From a checkpoint of a small image denoising autoencoder.
Model: 2.01M parameters, 64-pixel images, encoder arch mobilenet_v1, encoder norm batchnorm, encoder activation prelu, decoder norm batchnorm, decoder activation relu, decoder widths [48, 48, 96, 192].
Training: soap at rate 0.0022, 5200 steps, batches of 192.
Data: trained on crops of objects in photos (Visual Genome), 123503 training examples, 8.1 epochs.
Rows from block 11 of the encoder, named by matrix and row number. Each number is 50 + 12 x the weight over its row's rms, rounded and kept within 0 to 99. All counts start at 0. After the name is the row's rms in percent of the matrix's.
# conv: pointwise conv (encoder.blocks.11.conv.weight, 320x320x1x1), inputs 0-159
conv.36 065:32 58 28 50 63 50 50 50 50 50 33 50 50 50 50 50 50 50 50 56 66 72 50 50 20 50 38 50 50 50 50 49 50 46 50 25 25 50 50 50 50 50 50 50 31 50 46 50 50 50 41 50 50 50 50 50 50 50 32 50 50 82 22 50 58 50 38 58 50 50 50 32 50 57 67 57 50 50 10 50 88 90 50 50 34 26 50 36 50 50 70 50 50 50 47 50 30 50 50 40 50 50 50 41 50 50 48 70 50 87 50 57 36 50 38 50 16 50 50 50 52 45 50 50 50 50 59 50 50 23 74 50 61 27 50 50 46 50 50 50 50 50 36 46 52 59 56 80 58 50 71 74 50 50 50 50 50 50 34 50
conv.37 074:49 50 50 50 50 50 92 33 34 50 72 33 50 45 46 27 50 60 73 50 50 87 50 50 50 50 50 50 21 50 53 58 50 50 50 50 50 50 50 50 39 50 50 50 65 77 47 50 50 87 50 55 50 50 85 50 50 50 50 50 61 29 50 51 50 76 49 50 50 36 42 75 50 50 50 50 50 50 50 50 50 50 50 66 50 50 41 50 50 50 50 34 50 50 32 50 77 29 50 45 50 50 50 32 50 36 44 50 50 50 50 50 62 24 40 27 50 64 50 53 18 50 50 44 50 70 50 42 50 50 50 50 92 50 50 68 50 57 72 73 50 63 50 59 50 56 47 50 50 61 50 50 50 50 50 50 50 50 57 70
conv.38 083:54 34 50 37 38 69 50 50 73 71 50 50 29 50 50 63 32 50 50 50 65 37 50 61 76 50 63 50 50 50 69 50 50 50 67 50 37 76 50 79 39 50 50 50 50 50 50 25 50 50 50 81 50 50 50 50 34 50 50 50 44 50 50 50 62 50 50 56 50 50 60 50 61 18 50 68 50 46 45 50 29 56 50 50 50 33 52 50 45 50 50 50 34 50 50 68 50 32 50 50 50 50 50 68 59 79 50 50 61 51 50 50 50 45 68 50 81 44 50 50 50 63 49 50 74 50 30 59 50 50 50 50 50 66 50 61 50 76 50 50 50 50 50 14 50 50 53 68 79 50 50 50 79 50 61 50 56 50 50 50
conv.39 126:65 50 56 50 50 80 50 50 29 55 65 50 50 50 50 50 50 50 50 50 70 50 50 50 46 50 50 50 50 50 50 49 35 37 64 70 52 50 55 50 41 35 50 56 50 66 50 50 50 50 50 38 63 50 56 30 58 50 67 26 50 74 50 50 50 50 50 50 50 64 50 56 50 64 50 33 50 50 97 50 37 50 50 50 39 50 75 50 50 60 50 50 50 74 61 50 50 68 50 32 66 50 57 31 59 57 72 62 50 50 50 50 50 39 50 50 76 60 50 74 43 59 50 61 23 54 50 31 50 32 49 29 41 55 32 50 43 50 57 50 40 50 50 50 50 63 69 50 50 50 25 42 50 43 33 50 52 48 50 56
conv.40 097:24 65 64 50 24 28 50 50 50 44 50 50 50 50 55 50 50 50 70 50 28 45 50 50 50 50 50 60 50 50 42 50 27 50 75 17 50 50 52 63 50 50 50 50 50 19 50 50 50 50 36 82 60 50 50 55 59 50 42 34 27 79 36 50 50 44 45 47 61 37 50 50 58 27 59 50 50 55 40 50 50 50 50 68 50 68 43 39 50 50 54 50 50 50 80 50 50 50 50 50 25 50 80 50 50 50 50 48 50 57 50 53 38 50 38 24 50 50 75 50 22 50 38 45 50 50 23 50 50 50 61 66 65 50 40 75 56 36 50 50 64 59 28 50 75 50 50 50 34 50 50 46 73 20 40 50 50 50 79 50
conv.41 120:50 50 50 63 46 50 56 50 50 36 24 50 50 50 30 45 37 50 50 50 50 50 50 66 56 43 50 50 27 60 67 81 50 75 83 36 48 50 55 50 50 43 50 50 50 50 50 50 45 50 43 50 50 22 58 49 74 50 52 50 36 56 50 39 50 50 36 50 50 81 31 50 50 77 50 42 50 89 50 50 50 51 26 57 25 59 50 50 50 50 50 50 60 73 38 50 63 57 43 37 50 66 50 50 47 50 50 50 69 72 19 50 50 50 22 50 46 50 50 50 27 50 50 42 50 32 50 50 50 63 50 50 65 61 50 50 50 73 50 50 48 38 50 58 50 50 40 50 59 50 50 66 33 50 50 23 50 50 50 50
conv.42 136:50 44 56 35 50 50 99 67 50 50 50 34 50 40 50 49 47 34 26 50 27 50 50 64 50 40 50 50 58 60 78 50 50 34 66 58 23 50 45 50 46 73 57 19 50 50 66 40 68 50 50 33 76 49 41 50 50 50 70 50 70 50 50 34 50 31 27 50 40 50 50 50 50 54 50 56 66 50 50 61 50 50 42 30 25 50 50 39 50 35 50 38 50 37 63 50 52 50 50 37 50 50 62 40 50 41 50 63 50 27 50 50 50 43 57 50 50 50 50 63 50 50 68 36 42 50 55 50 54 66 50 30 50 50 34 68 56 17 36 50 50 62 50 49 38 70 50 50 43 38 26 50 50 81 50 69 33 42 67 50
conv.43 076:66 50 37 47 50 74 50 50 50 36 50 50 50 50 50 50 50 50 50 50 50 81 50 58 59 73 84 62 50 50 50 36 50 50 49 50 50 51 39 50 50 39 50 69 50 50 50 48 42 28 50 50 50 59 50 50 60 44 59 50 50 44 50 50 50 50 33 50 50 50 50 50 42 50 61 40 37 50 60 50 50 50 50 38 61 50 64 30 70 52 50 20 42 50 53 14 50 50 50 50 50 69 65 40 50 50 31 56 50 65 50 14 50 64 50 50 55 50 50 40 70 56 50 50 50 58 50 50 46 50 78 50 55 50 52 58 50 39 68 50 50 50 50 70 60 50 59 64 50 54 50 50 73 50 50 74 50 40 26 36
conv.44 100:59 37 50 50 50 50 50 50 50 50 50 69 50 50 23 50 50 50 51 50 50 33 50 50 50 50 50 65 50 50 25 50 50 62 50 76 76 46 50 50 25 58 61 38 50 20 23 50 54 38 69 48 68 38 50 50 59 52 50 50 50 53 50 78 50 37 50 50 42 51 66 50 37 50 40 50 75 19 37 50 50 30 50 62 66 65 71 41 63 74 37 50 79 50 50 50 61 76 50 56 46 37 50 62 47 50 50 50 67 50 60 50 47 38 50 44 23 50 23 45 20 57 50 50 49 50 50 50 19 50 47 37 50 50 64 50 50 33 50 26 50 40 46 31 59 27 50 50 39 50 50 75 50 50 50 50 82 50 33 50
conv.45 101:50 86 61 50 63 50 31 50 50 25 50 54 50 50 59 50 50 46 69 61 33 33 51 50 57 50 84 50 75 44 50 50 67 50 50 50 50 50 50 50 50 61 40 50 34 50 38 50 77 50 50 50 47 50 50 50 63 19 39 45 50 40 32 44 44 77 22 50 60 65 72 49 33 57 59 50 50 68 50 50 50 50 50 50 32 74 50 41 50 44 88 52 15 71 50 50 50 37 50 79 64 37 36 53 44 50 50 60 61 50 32 50 50 29 70 50 50 50 50 43 50 50 43 50 62 50 50 37 50 36 60 41 50 50 50 50 50 65 50 31 38 50 50 38 50 15 50 50 71 50 35 50 33 61 50 50 60 50 50 50
conv.46 100:50 83 50 50 50 50 69 55 50 50 78 70 50 50 61 47 50 61 69 24 57 84 37 73 60 33 50 50 50 50 50 50 50 25 50 74 51 57 50 50 71 50 50 67 50 57 52 50 78 50 50 23 50 53 84 50 50 50 58 85 50 62 69 64 50 49 37 50 50 46 53 50 46 50 64 30 50 52 39 50 43 50 71 74 50 50 60 00 18 49 50 62 32 50 36 50 50 32 50 66 50 50 41 65 50 50 50 50 46 50 50 50 63 36 23 50 75 50 50 70 50 50 50 43 46 74 50 50 39 50 74 50 50 29 67 50 50 50 50 48 35 33 62 31 50 50 50 58 50 63 54 50 50 50 74 56 61 50 31 50
conv.47 067:50 50 50 66 64 88 50 50 50 66 50 50 50 79 50 50 55 50 37 50 50 36 50 50 71 50 56 50 71 50 36 50 31 97 72 50 50 50 38 50 50 59 50 45 57 50 50 50 50 50 50 48 50 50 50 50 50 50 34 50 27 50 50 50 51 50 72 50 50 50 50 50 50 84 50 50 50 67 50 32 50 50 59 50 58 50 60 45 31 50 50 50 56 50 50 69 50 58 50 50 61 50 50 50 50 60 50 50 50 50 60 65 28 50 65 74 50 41 42 66 66 50 33 50 35 78 59 50 63 50 50 57 50 79 81 50 35 50 37 50 70 50 50 50 50 50 50 50 65 50 46 50 50 45 50 50 49 50 50 50
conv.48 081:74 29 11 54 50 50 12 71 50 46 69 18 31 40 66 50 69 35 50 50 45 50 28 50 50 50 32 61 50 68 50 18 64 50 60 16 25 50 52 77 75 50 50 50 50 50 50 50 50 62 50 50 50 56 50 50 50 50 50 50 50 73 57 50 50 67 50 50 60 35 50 50 47 41 50 50 50 50 33 50 73 28 50 36 50 69 50 51 50 50 39 50 55 50 50 29 50 50 50 58 50 50 56 50 50 50 50 50 50 40 45 50 50 50 50 50 50 50 50 50 39 29 41 82 34 50 29 50 66 50 50 31 32 33 66 36 16 50 50 50 53 50 50 29 50 50 50 50 58 37 23 50 50 50 61 50 33 50 33 39
conv.49 089:51 35 50 10 41 50 80 50 50 35 40 50 36 28 45 50 50 50 50 51 50 57 63 67 50 51 50 50 38 50 50 50 32 50 50 62 50 43 50 38 50 49 50 34 62 44 50 50 29 39 47 73 50 39 50 50 50 50 27 50 67 27 25 22 81 50 63 50 50 50 51 08 50 56 50 50 50 50 50 65 72 47 29 65 50 71 50 56 27 35 50 50 50 50 50 48 50 52 50 22 50 61 50 50 50 50 51 60 66 72 50 52 30 67 30 50 87 41 43 50 38 50 77 36 60 76 59 31 36 50 50 50 32 50 46 66 50 50 50 50 38 60 65 50 52 50 50 50 59 50 50 50 50 30 50 41 67 40 20 50
conv.50 115:50 52 34 62 51 50 50 27 50 50 47 55 50 59 50 61 50 44 61 66 64 50 50 30 50 57 67 68 69 50 47 79 59 50 50 50 50 49 50 23 77 50 28 38 43 80 45 50 50 50 54 50 50 62 50 50 63 24 50 50 83 50 50 43 64 52 50 33 50 50 50 50 62 50 50 50 50 50 50 50 50 55 73 27 50 50 37 50 50 50 50 50 75 53 53 50 50 50 50 67 69 63 50 50 50 50 50 61 34 52 43 50 47 82 50 66 73 50 50 54 48 50 50 25 50 50 20 50 50 50 47 83 38 54 50 42 37 50 50 07 66 29 50 50 42 50 73 50 26 33 48 50 50 67 50 38 62 71 50 67
conv.51 107:61 69 55 63 50 76 52 81 73 50 50 13 50 35 50 50 41 19 49 50 50 62 52 70 75 50 50 48 33 45 32 50 50 50 68 61 50 74 55 50 50 60 31 50 30 29 50 31 18 56 33 62 23 57 50 38 50 50 50 50 48 71 53 50 50 65 50 77 25 54 50 34 50 50 50 43 50 65 50 44 67 50 70 50 50 51 35 30 61 56 50 34 50 50 50 47 50 45 50 30 52 50 50 72 50 50 67 67 50 41 50 50 48 27 57 65 41 45 50 66 50 50 50 46 50 50 50 50 37 74 66 50 37 71 50 50 50 50 33 50 48 30 56 50 50 50 63 50 50 50 29 50 50 50 41 68 53 50 32 30
conv.52 068:50 50 43 40 50 50 67 50 50 50 50 29 50 50 41 68 35 60 69 35 50 50 41 44 50 50 91 50 50 24 50 54 50 56 50 50 50 50 50 26 28 50 50 23 50 50 50 50 50 79 41 50 50 50 26 50 50 50 50 81 32 50 50 50 50 47 50 34 50 50 74 50 50 24 22 45 50 50 50 41 50 23 50 50 37 50 51 50 50 35 50 42 77 34 50 50 50 50 50 59 50 50 50 50 25 42 50 50 50 50 50 50 50 40 48 50 50 76 50 44 73 50 06 50 31 50 20 32 51 50 50 50 36 50 24 78 50 69 72 65 50 50 47 50 50 50 50 00 50 50 50 50 50 34 50 63 46 50 50 50
conv.53 097:70 50 27 36 68 44 50 37 48 47 72 14 50 49 66 50 50 50 50 50 50 50 28 55 27 55 29 50 50 34 50 50 70 64 50 36 30 50 50 56 64 50 39 50 50 50 36 50 50 50 50 60 50 50 50 50 60 41 73 50 35 50 75 50 53 50 50 50 50 40 25 50 94 45 71 36 73 50 55 50 39 50 53 50 41 61 28 50 50 63 09 50 35 50 50 50 73 68 50 66 50 50 50 50 50 65 50 24 50 61 67 50 38 49 59 50 14 33 49 30 35 50 49 50 20 50 55 35 27 65 50 29 50 50 62 35 87 48 41 50 50 50 62 50 50 50 50 28 50 22 27 50 28 50 39 50 50 72 50 60
conv.54 098:50 50 50 73 50 45 72 50 50 50 63 04 54 38 50 50 31 50 50 50 50 40 50 50 33 50 42 50 50 50 50 50 29 66 50 50 30 25 50 49 28 69 69 22 50 50 50 50 50 50 18 50 63 50 40 29 50 50 62 50 50 58 45 50 63 70 50 50 34 50 50 50 74 50 44 47 50 25 50 50 72 50 50 18 49 65 22 58 50 76 70 50 50 43 62 50 50 50 41 20 50 50 50 50 50 50 50 50 50 41 57 33 50 72 32 68 50 50 50 22 27 50 34 54 72 50 50 50 50 59 31 50 51 36 50 34 31 50 31 64 50 35 76 56 50 50 61 50 50 50 50 50 50 37 50 50 50 50 50 45
conv.55 143:50 65 50 29 50 50 50 69 51 50 57 59 51 58 44 45 88 49 50 70 50 88 49 50 54 50 63 45 50 50 50 68 50 11 20 28 50 50 42 50 78 50 41 70 46 50 50 41 98 35 50 46 50 37 48 35 50 37 58 50 42 74 30 57 50 42 37 58 74 36 50 50 44 50 65 46 50 63 75 27 47 56 62 50 50 49 55 45 50 50 50 50 32 50 50 37 50 65 23 50 50 50 50 50 56 38 41 48 42 30 43 51 46 24 59 43 77 36 45 57 50 50 76 90 50 49 52 50 52 50 76 50 40 50 50 54 50 50 45 46 31 50 59 52 60 51 50 39 50 56 50 50 50 45 50 41 57 50 50 50
conv.56 106:37 41 50 50 50 50 13 52 20 60 31 50 50 50 25 50 62 50 30 50 48 46 50 50 60 61 50 50 50 35 50 50 46 46 50 59 53 31 35 88 50 50 77 50 50 50 27 50 48 50 32 50 50 50 50 50 50 50 47 50 37 50 49 50 50 57 50 50 50 30 42 87 46 50 70 50 74 50 50 50 41 50 50 44 50 30 50 50 29 50 50 28 50 32 50 50 39 50 50 50 62 35 50 50 43 50 50 40 58 61 21 50 54 50 50 71 65 30 50 50 50 34 37 30 34 50 38 67 50 67 50 50 50 61 50 63 50 71 50 80 46 68 50 50 40 50 50 60 50 50 55 50 50 49 24 62 61 43 59 60
conv.57 116:39 50 49 50 50 50 89 57 41 55 58 50 19 88 50 50 57 50 63 37 50 29 50 63 50 61 64 50 60 50 47 51 30 50 33 50 50 39 50 50 41 43 50 50 56 61 50 50 50 29 50 50 63 22 29 36 50 50 85 47 70 64 50 61 50 53 58 52 50 50 50 50 50 31 79 31 50 39 76 34 41 31 50 34 46 55 33 50 50 50 09 60 50 50 72 50 69 50 72 50 50 50 50 52 37 53 50 50 50 34 50 63 50 36 50 50 50 50 70 64 73 56 50 25 60 23 22 58 50 50 50 57 49 35 50 30 63 61 59 50 50 63 52 50 27 56 52 50 63 50 73 50 50 50 69 34 50 23 50 50
conv.58 081:50 77 50 50 50 59 50 50 50 50 65 50 50 50 83 64 50 50 50 42 50 50 50 50 50 57 50 50 47 50 36 50 50 50 65 50 50 50 50 62 50 58 50 42 54 50 50 50 50 62 50 54 50 50 24 66 50 75 67 25 60 25 61 12 50 44 50 50 50 46 88 50 61 50 50 50 50 62 50 50 50 50 48 35 60 48 74 50 55 50 50 50 50 50 50 50 50 60 50 50 50 61 50 43 59 50 45 50 50 36 50 50 78 50 50 50 50 45 47 50 55 56 50 24 50 50 50 43 48 42 50 82 50 50 55 60 50 40 50 50 93 50 23 50 50 67 50 50 50 55 50 50 50 51 59 50 73 40 71 57
conv.59 124:50 50 43 65 56 62 50 50 50 50 50 75 50 50 28 60 50 91 50 31 50 61 50 65 50 50 50 59 31 50 32 50 56 50 50 50 50 50 50 50 87 42 50 50 50 54 26 50 50 50 50 61 51 50 50 46 64 50 51 36 50 39 44 50 50 87 50 50 50 50 50 34 50 50 58 56 50 50 79 50 50 09 76 75 68 49 50 41 61 20 38 52 56 50 50 36 80 63 41 50 64 70 50 67 50 38 63 50 65 97 50 17 50 29 50 50 78 50 44 38 77 47 50 36 50 55 50 50 50 50 70 50 87 50 31 66 50 50 69 50 23 50 76 50 50 50 27 50 50 50 50 50 54 50 50 50 34 44 50 54
conv.60 119:31 47 50 56 36 29 50 50 50 53 71 38 51 64 50 34 50 41 52 50 55 50 50 66 20 50 50 50 52 62 57 50 43 59 55 61 42 50 50 50 42 74 50 37 50 44 42 50 50 45 50 56 50 50 37 50 50 50 68 50 62 50 33 51 50 24 41 50 50 67 21 67 50 64 68 25 50 49 37 50 50 50 50 47 50 60 76 38 50 42 53 50 40 50 50 66 56 31 33 50 53 22 50 50 80 53 61 41 50 72 47 50 71 50 50 50 50 50 50 50 50 27 50 50 52 46 28 57 28 50 58 71 50 33 35 21 22 39 60 26 50 50 30 76 43 39 71 51 24 50 44 34 40 50 52 38 47 50 50 48
conv.61 109:50 50 80 50 50 33 60 50 50 44 41 50 50 37 50 50 45 50 50 27 62 58 31 59 60 50 50 50 66 37 50 50 50 50 32 50 37 63 35 50 42 50 37 64 39 50 38 50 68 37 38 55 50 50 50 54 31 57 93 50 46 58 40 69 61 50 51 32 50 68 40 50 61 50 55 50 50 50 50 50 64 50 71 69 50 50 50 30 50 43 50 62 50 50 36 57 75 29 50 50 48 51 68 50 53 49 56 63 50 50 50 60 50 77 27 50 50 67 50 50 37 50 50 20 50 50 50 50 50 50 22 38 50 50 46 38 50 32 24 29 50 50 50 50 38 38 37 45 48 50 86 68 45 50 56 31 93 50 50 50
conv.62 103:50 50 13 34 50 50 37 49 50 50 27 50 50 50 51 51 39 69 50 58 50 50 74 31 61 34 33 43 50 50 64 31 59 50 50 60 50 50 50 50 50 50 78 45 50 65 48 44 34 50 65 62 39 50 39 50 50 50 50 41 22 50 50 50 50 28 50 43 50 50 50 50 49 29 57 50 68 50 50 44 50 34 53 35 59 35 82 50 60 50 69 56 50 50 50 50 72 50 50 50 50 74 50 73 41 50 50 50 60 36 50 50 50 50 72 30 50 50 60 50 50 50 52 50 71 50 26 73 50 73 50 32 53 43 60 50 50 52 57 50 50 50 50 27 47 50 50 50 85 50 50 62 57 50 57 50 50 95 50 45
conv.63 085:78 50 49 50 50 50 41 50 50 84 50 64 50 50 62 50 50 50 49 63 50 50 45 50 27 38 50 81 50 36 42 50 50 46 50 50 50 50 50 25 52 67 50 45 50 50 58 50 50 31 85 69 40 39 50 75 50 50 61 78 50 29 56 50 50 50 66 50 50 50 50 50 78 40 50 50 31 50 97 50 45 90 50 36 50 39 50 74 29 59 50 50 50 55 46 50 34 28 26 45 56 60 50 50 26 50 50 50 50 58 33 50 50 45 41 25 59 50 50 50 57 50 50 50 50 50 50 50 48 60 79 50 50 50 50 77 50 50 50 40 13 51 43 50 36 50 50 34 50 67 50 50 50 50 50 50 37 50 66 50
conv.64 072:50 50 50 32 50 50 50 50 50 50 59 57 55 54 50 33 50 50 50 50 50 50 50 64 62 50 50 50 50 38 50 50 50 74 52 61 69 50 50 50 50 62 34 50 50 50 50 50 50 50 68 50 50 50 46 50 50 50 96 71 56 38 58 48 50 67 50 50 69 44 50 50 65 79 50 50 50 61 16 59 50 78 50 57 50 59 96 64 49 50 79 54 34 66 66 50 50 50 70 30 30 50 58 40 52 50 45 50 50 50 50 50 50 42 27 50 50 50 50 63 33 50 50 86 66 12 83 60 36 70 50 27 50 50 50 50 50 23 54 32 50 19 50 50 50 64 40 50 50 50 50 39 45 64 51 50 50 50 50 66
conv.65 080:50 50 36 50 50 58 83 50 69 50 50 28 24 50 50 50 26 41 50 50 50 50 50 25 50 50 50 50 50 64 50 38 54 32 50 50 50 50 68 73 42 59 50 44 50 50 73 50 72 70 40 59 40 61 20 22 50 50 50 50 30 62 50 40 56 50 50 21 50 50 50 26 26 07 50 54 50 10 25 50 50 50 50 50 50 50 46 48 45 65 50 32 57 50 50 50 50 50 67 50 38 50 50 65 50 50 30 59 50 30 54 50 50 50 50 50 28 50 50 50 50 70 80 50 36 50 18 50 50 50 29 50 23 50 72 50 50 50 61 55 50 29 50 50 31 50 50 50 59 50 65 38 50 50 50 50 50 55 64 38
conv.66 098:50 50 59 50 50 50 75 50 70 50 50 49 63 47 55 70 38 50 30 58 50 50 51 50 59 55 50 57 55 50 44 37 67 50 50 50 41 50 33 04 50 50 58 50 50 50 50 76 50 50 47 50 50 25 50 17 60 50 50 51 79 50 30 68 50 50 50 42 50 50 50 47 50 50 56 61 50 65 21 50 50 32 53 67 50 50 50 49 41 62 45 79 32 66 39 50 65 50 95 50 50 41 66 50 50 50 42 12 50 50 50 50 65 50 30 50 48 58 54 50 50 50 34 50 63 59 50 58 50 50 65 50 50 42 42 50 50 50 36 50 50 50 50 67 70 50 27 54 50 29 50 62 70 59 50 50 66 69 45 50
conv.67 091:50 50 50 31 50 50 44 50 50 50 43 56 50 43 76 50 50 77 68 50 50 99 65 41 74 40 57 62 50 55 44 87 48 42 50 44 50 50 41 56 43 53 50 65 50 50 50 59 50 34 59 50 50 50 50 78 50 72 50 59 50 50 50 50 44 50 38 50 40 33 50 50 50 50 78 50 50 62 50 26 71 50 50 44 33 50 50 31 50 50 50 49 34 50 73 50 50 50 50 53 41 50 50 50 53 44 36 73 28 50 50 50 50 37 33 50 42 41 78 50 50 50 55 50 59 50 40 50 18 50 50 50 51 50 34 50 50 50 43 50 45 52 50 50 50 50 50 50 28 52 50 60 50 50 50 50 50 50 24 50
conv.68 078:33 50 21 50 57 50 79 50 33 70 35 49 50 50 57 54 47 27 50 33 32 26 50 50 41 50 42 22 50 50 50 50 50 50 45 39 42 51 50 39 50 50 41 27 50 50 50 31 33 37 26 50 48 50 50 50 44 50 72 50 50 37 50 30 28 70 50 50 57 50 90 50 53 77 36 50 50 50 50 50 50 32 50 67 50 42 50 44 50 48 44 27 50 50 73 50 66 50 50 64 50 50 40 48 50 50 33 50 50 50 50 75 50 50 39 50 63 50 50 16 51 50 50 50 50 50 50 31 70 40 50 50 54 70 60 57 61 75 50 35 50 80 52 50 50 80 12 50 45 50 50 39 50 65 82 50 65 65 50 50
conv.69 087:50 54 62 50 50 79 71 50 50 50 50 50 06 76 30 50 61 50 50 50 48 83 50 84 29 71 50 54 37 50 45 58 50 50 50 75 50 50 14 50 40 50 50 47 50 50 59 50 50 44 50 50 84 45 50 46 50 50 50 50 79 50 87 35 57 61 50 50 50 68 50 44 68 43 39 30 53 27 20 54 45 40 60 35 26 36 52 33 80 50 64 50 64 44 50 28 50 50 50 50 55 47 59 50 50 50 50 50 50 65 49 50 50 43 50 50 66 49 51 50 57 44 50 74 71 69 50 50 60 50 62 44 50 60 50 50 43 50 32 46 50 80 62 38 42 49 50 62 50 50 40 50 50 26 50 69 50 25 45 76
conv.70 125:50 60 50 50 50 50 48 58 37 50 50 40 22 50 50 57 50 42 50 50 50 50 50 33 24 38 25 50 57 52 50 49 39 33 75 33 64 50 32 50 30 50 60 74 65 50 40 46 50 50 50 50 50 69 50 50 79 50 37 11 50 58 50 65 57 50 75 50 50 68 50 50 36 36 34 35 45 40 88 50 92 18 50 28 69 56 19 03 76 50 59 50 67 50 50 50 25 50 53 61 64 50 50 70 41 62 50 50 56 50 50 50 41 50 73 37 47 34 37 50 50 50 49 35 36 42 75 62 72 50 37 34 50 33 49 50 50 50 50 35 50 59 50 50 63 50 67 63 62 50 50 50 50 50 60 55 50 56 43 50
conv.71 116:44 44 45 50 36 47 31 63 50 50 50 50 88 50 75 50 50 43 60 67 42 50 66 50 32 50 67 48 38 44 50 50 50 62 43 55 00 50 67 50 50 50 38 50 44 50 49 50 53 39 50 50 67 50 62 50 41 45 29 50 71 50 50 50 61 23 60 42 54 84 50 49 50 34 50 61 33 69 41 58 17 50 62 50 50 50 90 23 50 39 50 52 50 41 65 50 63 50 47 50 41 45 50 61 50 45 50 50 34 50 50 50 50 50 55 32 50 50 50 62 50 46 39 66 36 69 50 50 35 38 47 50 50 53 60 50 50 50 57 39 65 55 50 67 33 52 47 52 60 50 93 46 50 54 57 50 36 50 48 59
conv.72 091:50 50 50 50 50 58 50 54 44 50 50 30 93 50 30 50 50 51 41 50 50 50 24 50 50 38 55 50 50 50 56 50 50 00 44 50 50 50 74 50 67 50 47 50 36 50 39 41 26 50 50 50 50 68 29 50 64 63 50 50 50 50 50 50 50 50 38 50 54 30 50 46 64 33 50 36 71 45 50 40 50 42 50 38 50 43 57 85 50 50 63 74 50 43 36 50 70 50 64 50 50 50 56 45 50 50 50 71 50 50 50 50 44 50 31 50 50 44 50 31 36 59 50 74 38 49 50 61 49 50 47 50 50 59 50 50 47 22 52 59 50 73 71 50 50 63 50 55 50 50 50 50 49 50 50 69 79 50 79 50
conv.73 125:50 50 50 63 48 22 50 50 31 50 50 50 27 50 50 33 50 31 50 22 60 65 39 37 50 50 50 47 71 46 50 41 50 50 50 50 50 22 51 56 50 50 50 50 72 46 39 35 56 58 34 50 47 50 50 50 53 56 80 50 50 50 15 50 62 50 47 41 50 50 58 50 50 29 79 62 50 64 71 46 56 50 50 61 55 50 50 50 41 50 50 50 50 56 72 50 23 50 20 70 50 45 33 50 33 50 50 50 50 19 48 36 50 78 50 50 78 50 33 50 29 50 61 53 54 50 56 50 50 50 54 33 60 50 70 50 54 78 82 26 50 40 50 38 50 35 36 40 40 50 71 42 50 61 78 28 56 63 50 50
conv.74 103:43 37 50 50 50 50 50 50 56 40 54 65 51 81 67 47 50 28 27 24 50 50 48 50 50 58 60 50 79 50 50 50 25 50 50 39 50 39 30 50 48 58 50 50 54 59 50 50 31 50 35 68 50 36 50 50 50 33 50 59 50 53 56 50 40 50 78 65 20 50 50 67 50 50 50 59 50 41 51 34 95 50 37 48 67 50 35 28 50 50 32 50 39 52 50 50 50 26 50 65 50 50 50 46 50 50 50 26 47 50 28 50 60 50 50 34 53 50 73 31 91 75 50 57 50 40 48 74 50 50 50 50 40 50 32 55 50 68 59 50 57 62 57 50 76 24 50 50 50 74 50 50 58 33 50 23 50 65 50 50
conv.75 097:63 50 55 48 50 50 50 25 50 50 50 50 50 44 50 50 50 30 50 26 57 39 50 50 29 50 11 63 47 39 63 50 50 35 37 50 55 51 38 15 50 38 36 31 50 50 50 50 35 50 35 31 61 50 50 50 50 63 17 50 50 50 50 50 73 50 50 50 50 50 53 52 50 50 19 67 50 87 50 50 37 25 50 68 50 44 50 28 50 83 49 50 74 63 39 50 50 58 50 50 50 64 50 48 55 50 43 31 59 58 43 50 67 57 89 70 50 50 50 46 36 50 20 71 43 22 50 61 42 50 50 50 50 77 35 50 41 74 34 63 50 57 35 50 50 50 64 50 81 56 50 50 50 50 50 57 50 50 50 50
conv.76 090:54 46 50 50 64 50 50 50 64 37 50 50 50 50 34 50 68 50 35 67 50 50 52 50 50 31 62 50 50 40 50 36 50 50 56 62 50 50 50 23 66 38 50 51 50 54 35 50 68 50 50 50 50 32 50 50 50 50 43 10 23 50 38 37 50 56 07 67 50 73 50 50 27 60 50 43 50 50 36 50 44 41 50 50 55 28 50 58 50 63 50 50 63 55 35 34 50 50 57 50 55 72 74 50 50 50 50 36 66 50 50 50 50 42 50 23 26 50 43 50 50 38 05 25 60 61 34 47 50 50 50 50 37 64 36 50 42 57 50 72 50 50 50 50 57 50 50 74 38 39 63 50 50 29 50 50 50 50 50 31
conv.77 097:50 69 60 50 50 63 43 50 49 50 43 34 00 46 50 50 50 50 50 50 50 73 50 50 54 62 50 43 34 50 50 50 50 41 43 71 35 50 50 50 50 64 69 50 61 50 42 41 50 50 50 47 64 41 33 50 34 50 50 61 50 50 36 49 50 50 50 58 44 50 42 50 72 50 50 52 74 50 48 50 34 50 25 34 32 42 00 50 32 69 57 37 71 47 51 50 59 50 50 50 50 50 35 68 50 50 67 41 50 52 50 50 56 53 79 42 68 60 39 50 50 50 50 22 39 47 53 50 50 50 50 28 50 50 77 50 50 43 50 50 50 71 50 50 21 50 70 58 50 31 50 50 50 50 50 43 50 50 50 50
conv.78 084:50 43 56 50 50 50 74 50 50 69 50 50 50 32 50 50 50 26 62 50 69 30 35 50 62 50 24 76 50 50 50 50 28 42 40 50 64 50 50 37 33 32 61 50 50 27 62 62 64 50 51 33 50 50 50 50 50 50 02 47 68 57 51 58 41 50 50 73 81 50 65 54 73 72 50 62 78 39 50 50 56 82 50 61 50 63 50 50 50 72 62 50 71 50 50 50 54 73 32 37 50 50 52 50 50 50 50 50 62 50 50 50 50 59 53 70 48 63 50 50 35 50 50 84 61 50 50 50 43 35 50 50 50 39 50 40 69 50 34 50 33 70 50 50 50 50 50 50 50 50 60 55 45 50 50 69 59 50 50 43
conv.79 103:53 50 40 50 50 66 56 50 50 50 50 42 79 50 63 50 50 50 50 66 34 76 50 41 50 22 95 50 50 72 60 35 44 97 50 50 59 37 50 50 50 41 50 34 50 50 50 50 67 43 50 42 50 50 36 50 50 62 63 50 50 45 50 50 72 57 50 50 52 41 50 65 50 58 28 54 58 35 15 60 50 42 50 50 30 59 69 70 50 85 50 66 39 50 63 50 50 50 70 50 52 77 41 51 50 39 50 50 28 75 45 50 50 74 45 50 56 50 50 28 59 45 34 50 50 42 49 56 33 42 24 44 50 36 50 50 39 77 61 52 50 50 44 50 50 57 40 71 50 50 23 50 50 50 50 27 54 68 50 56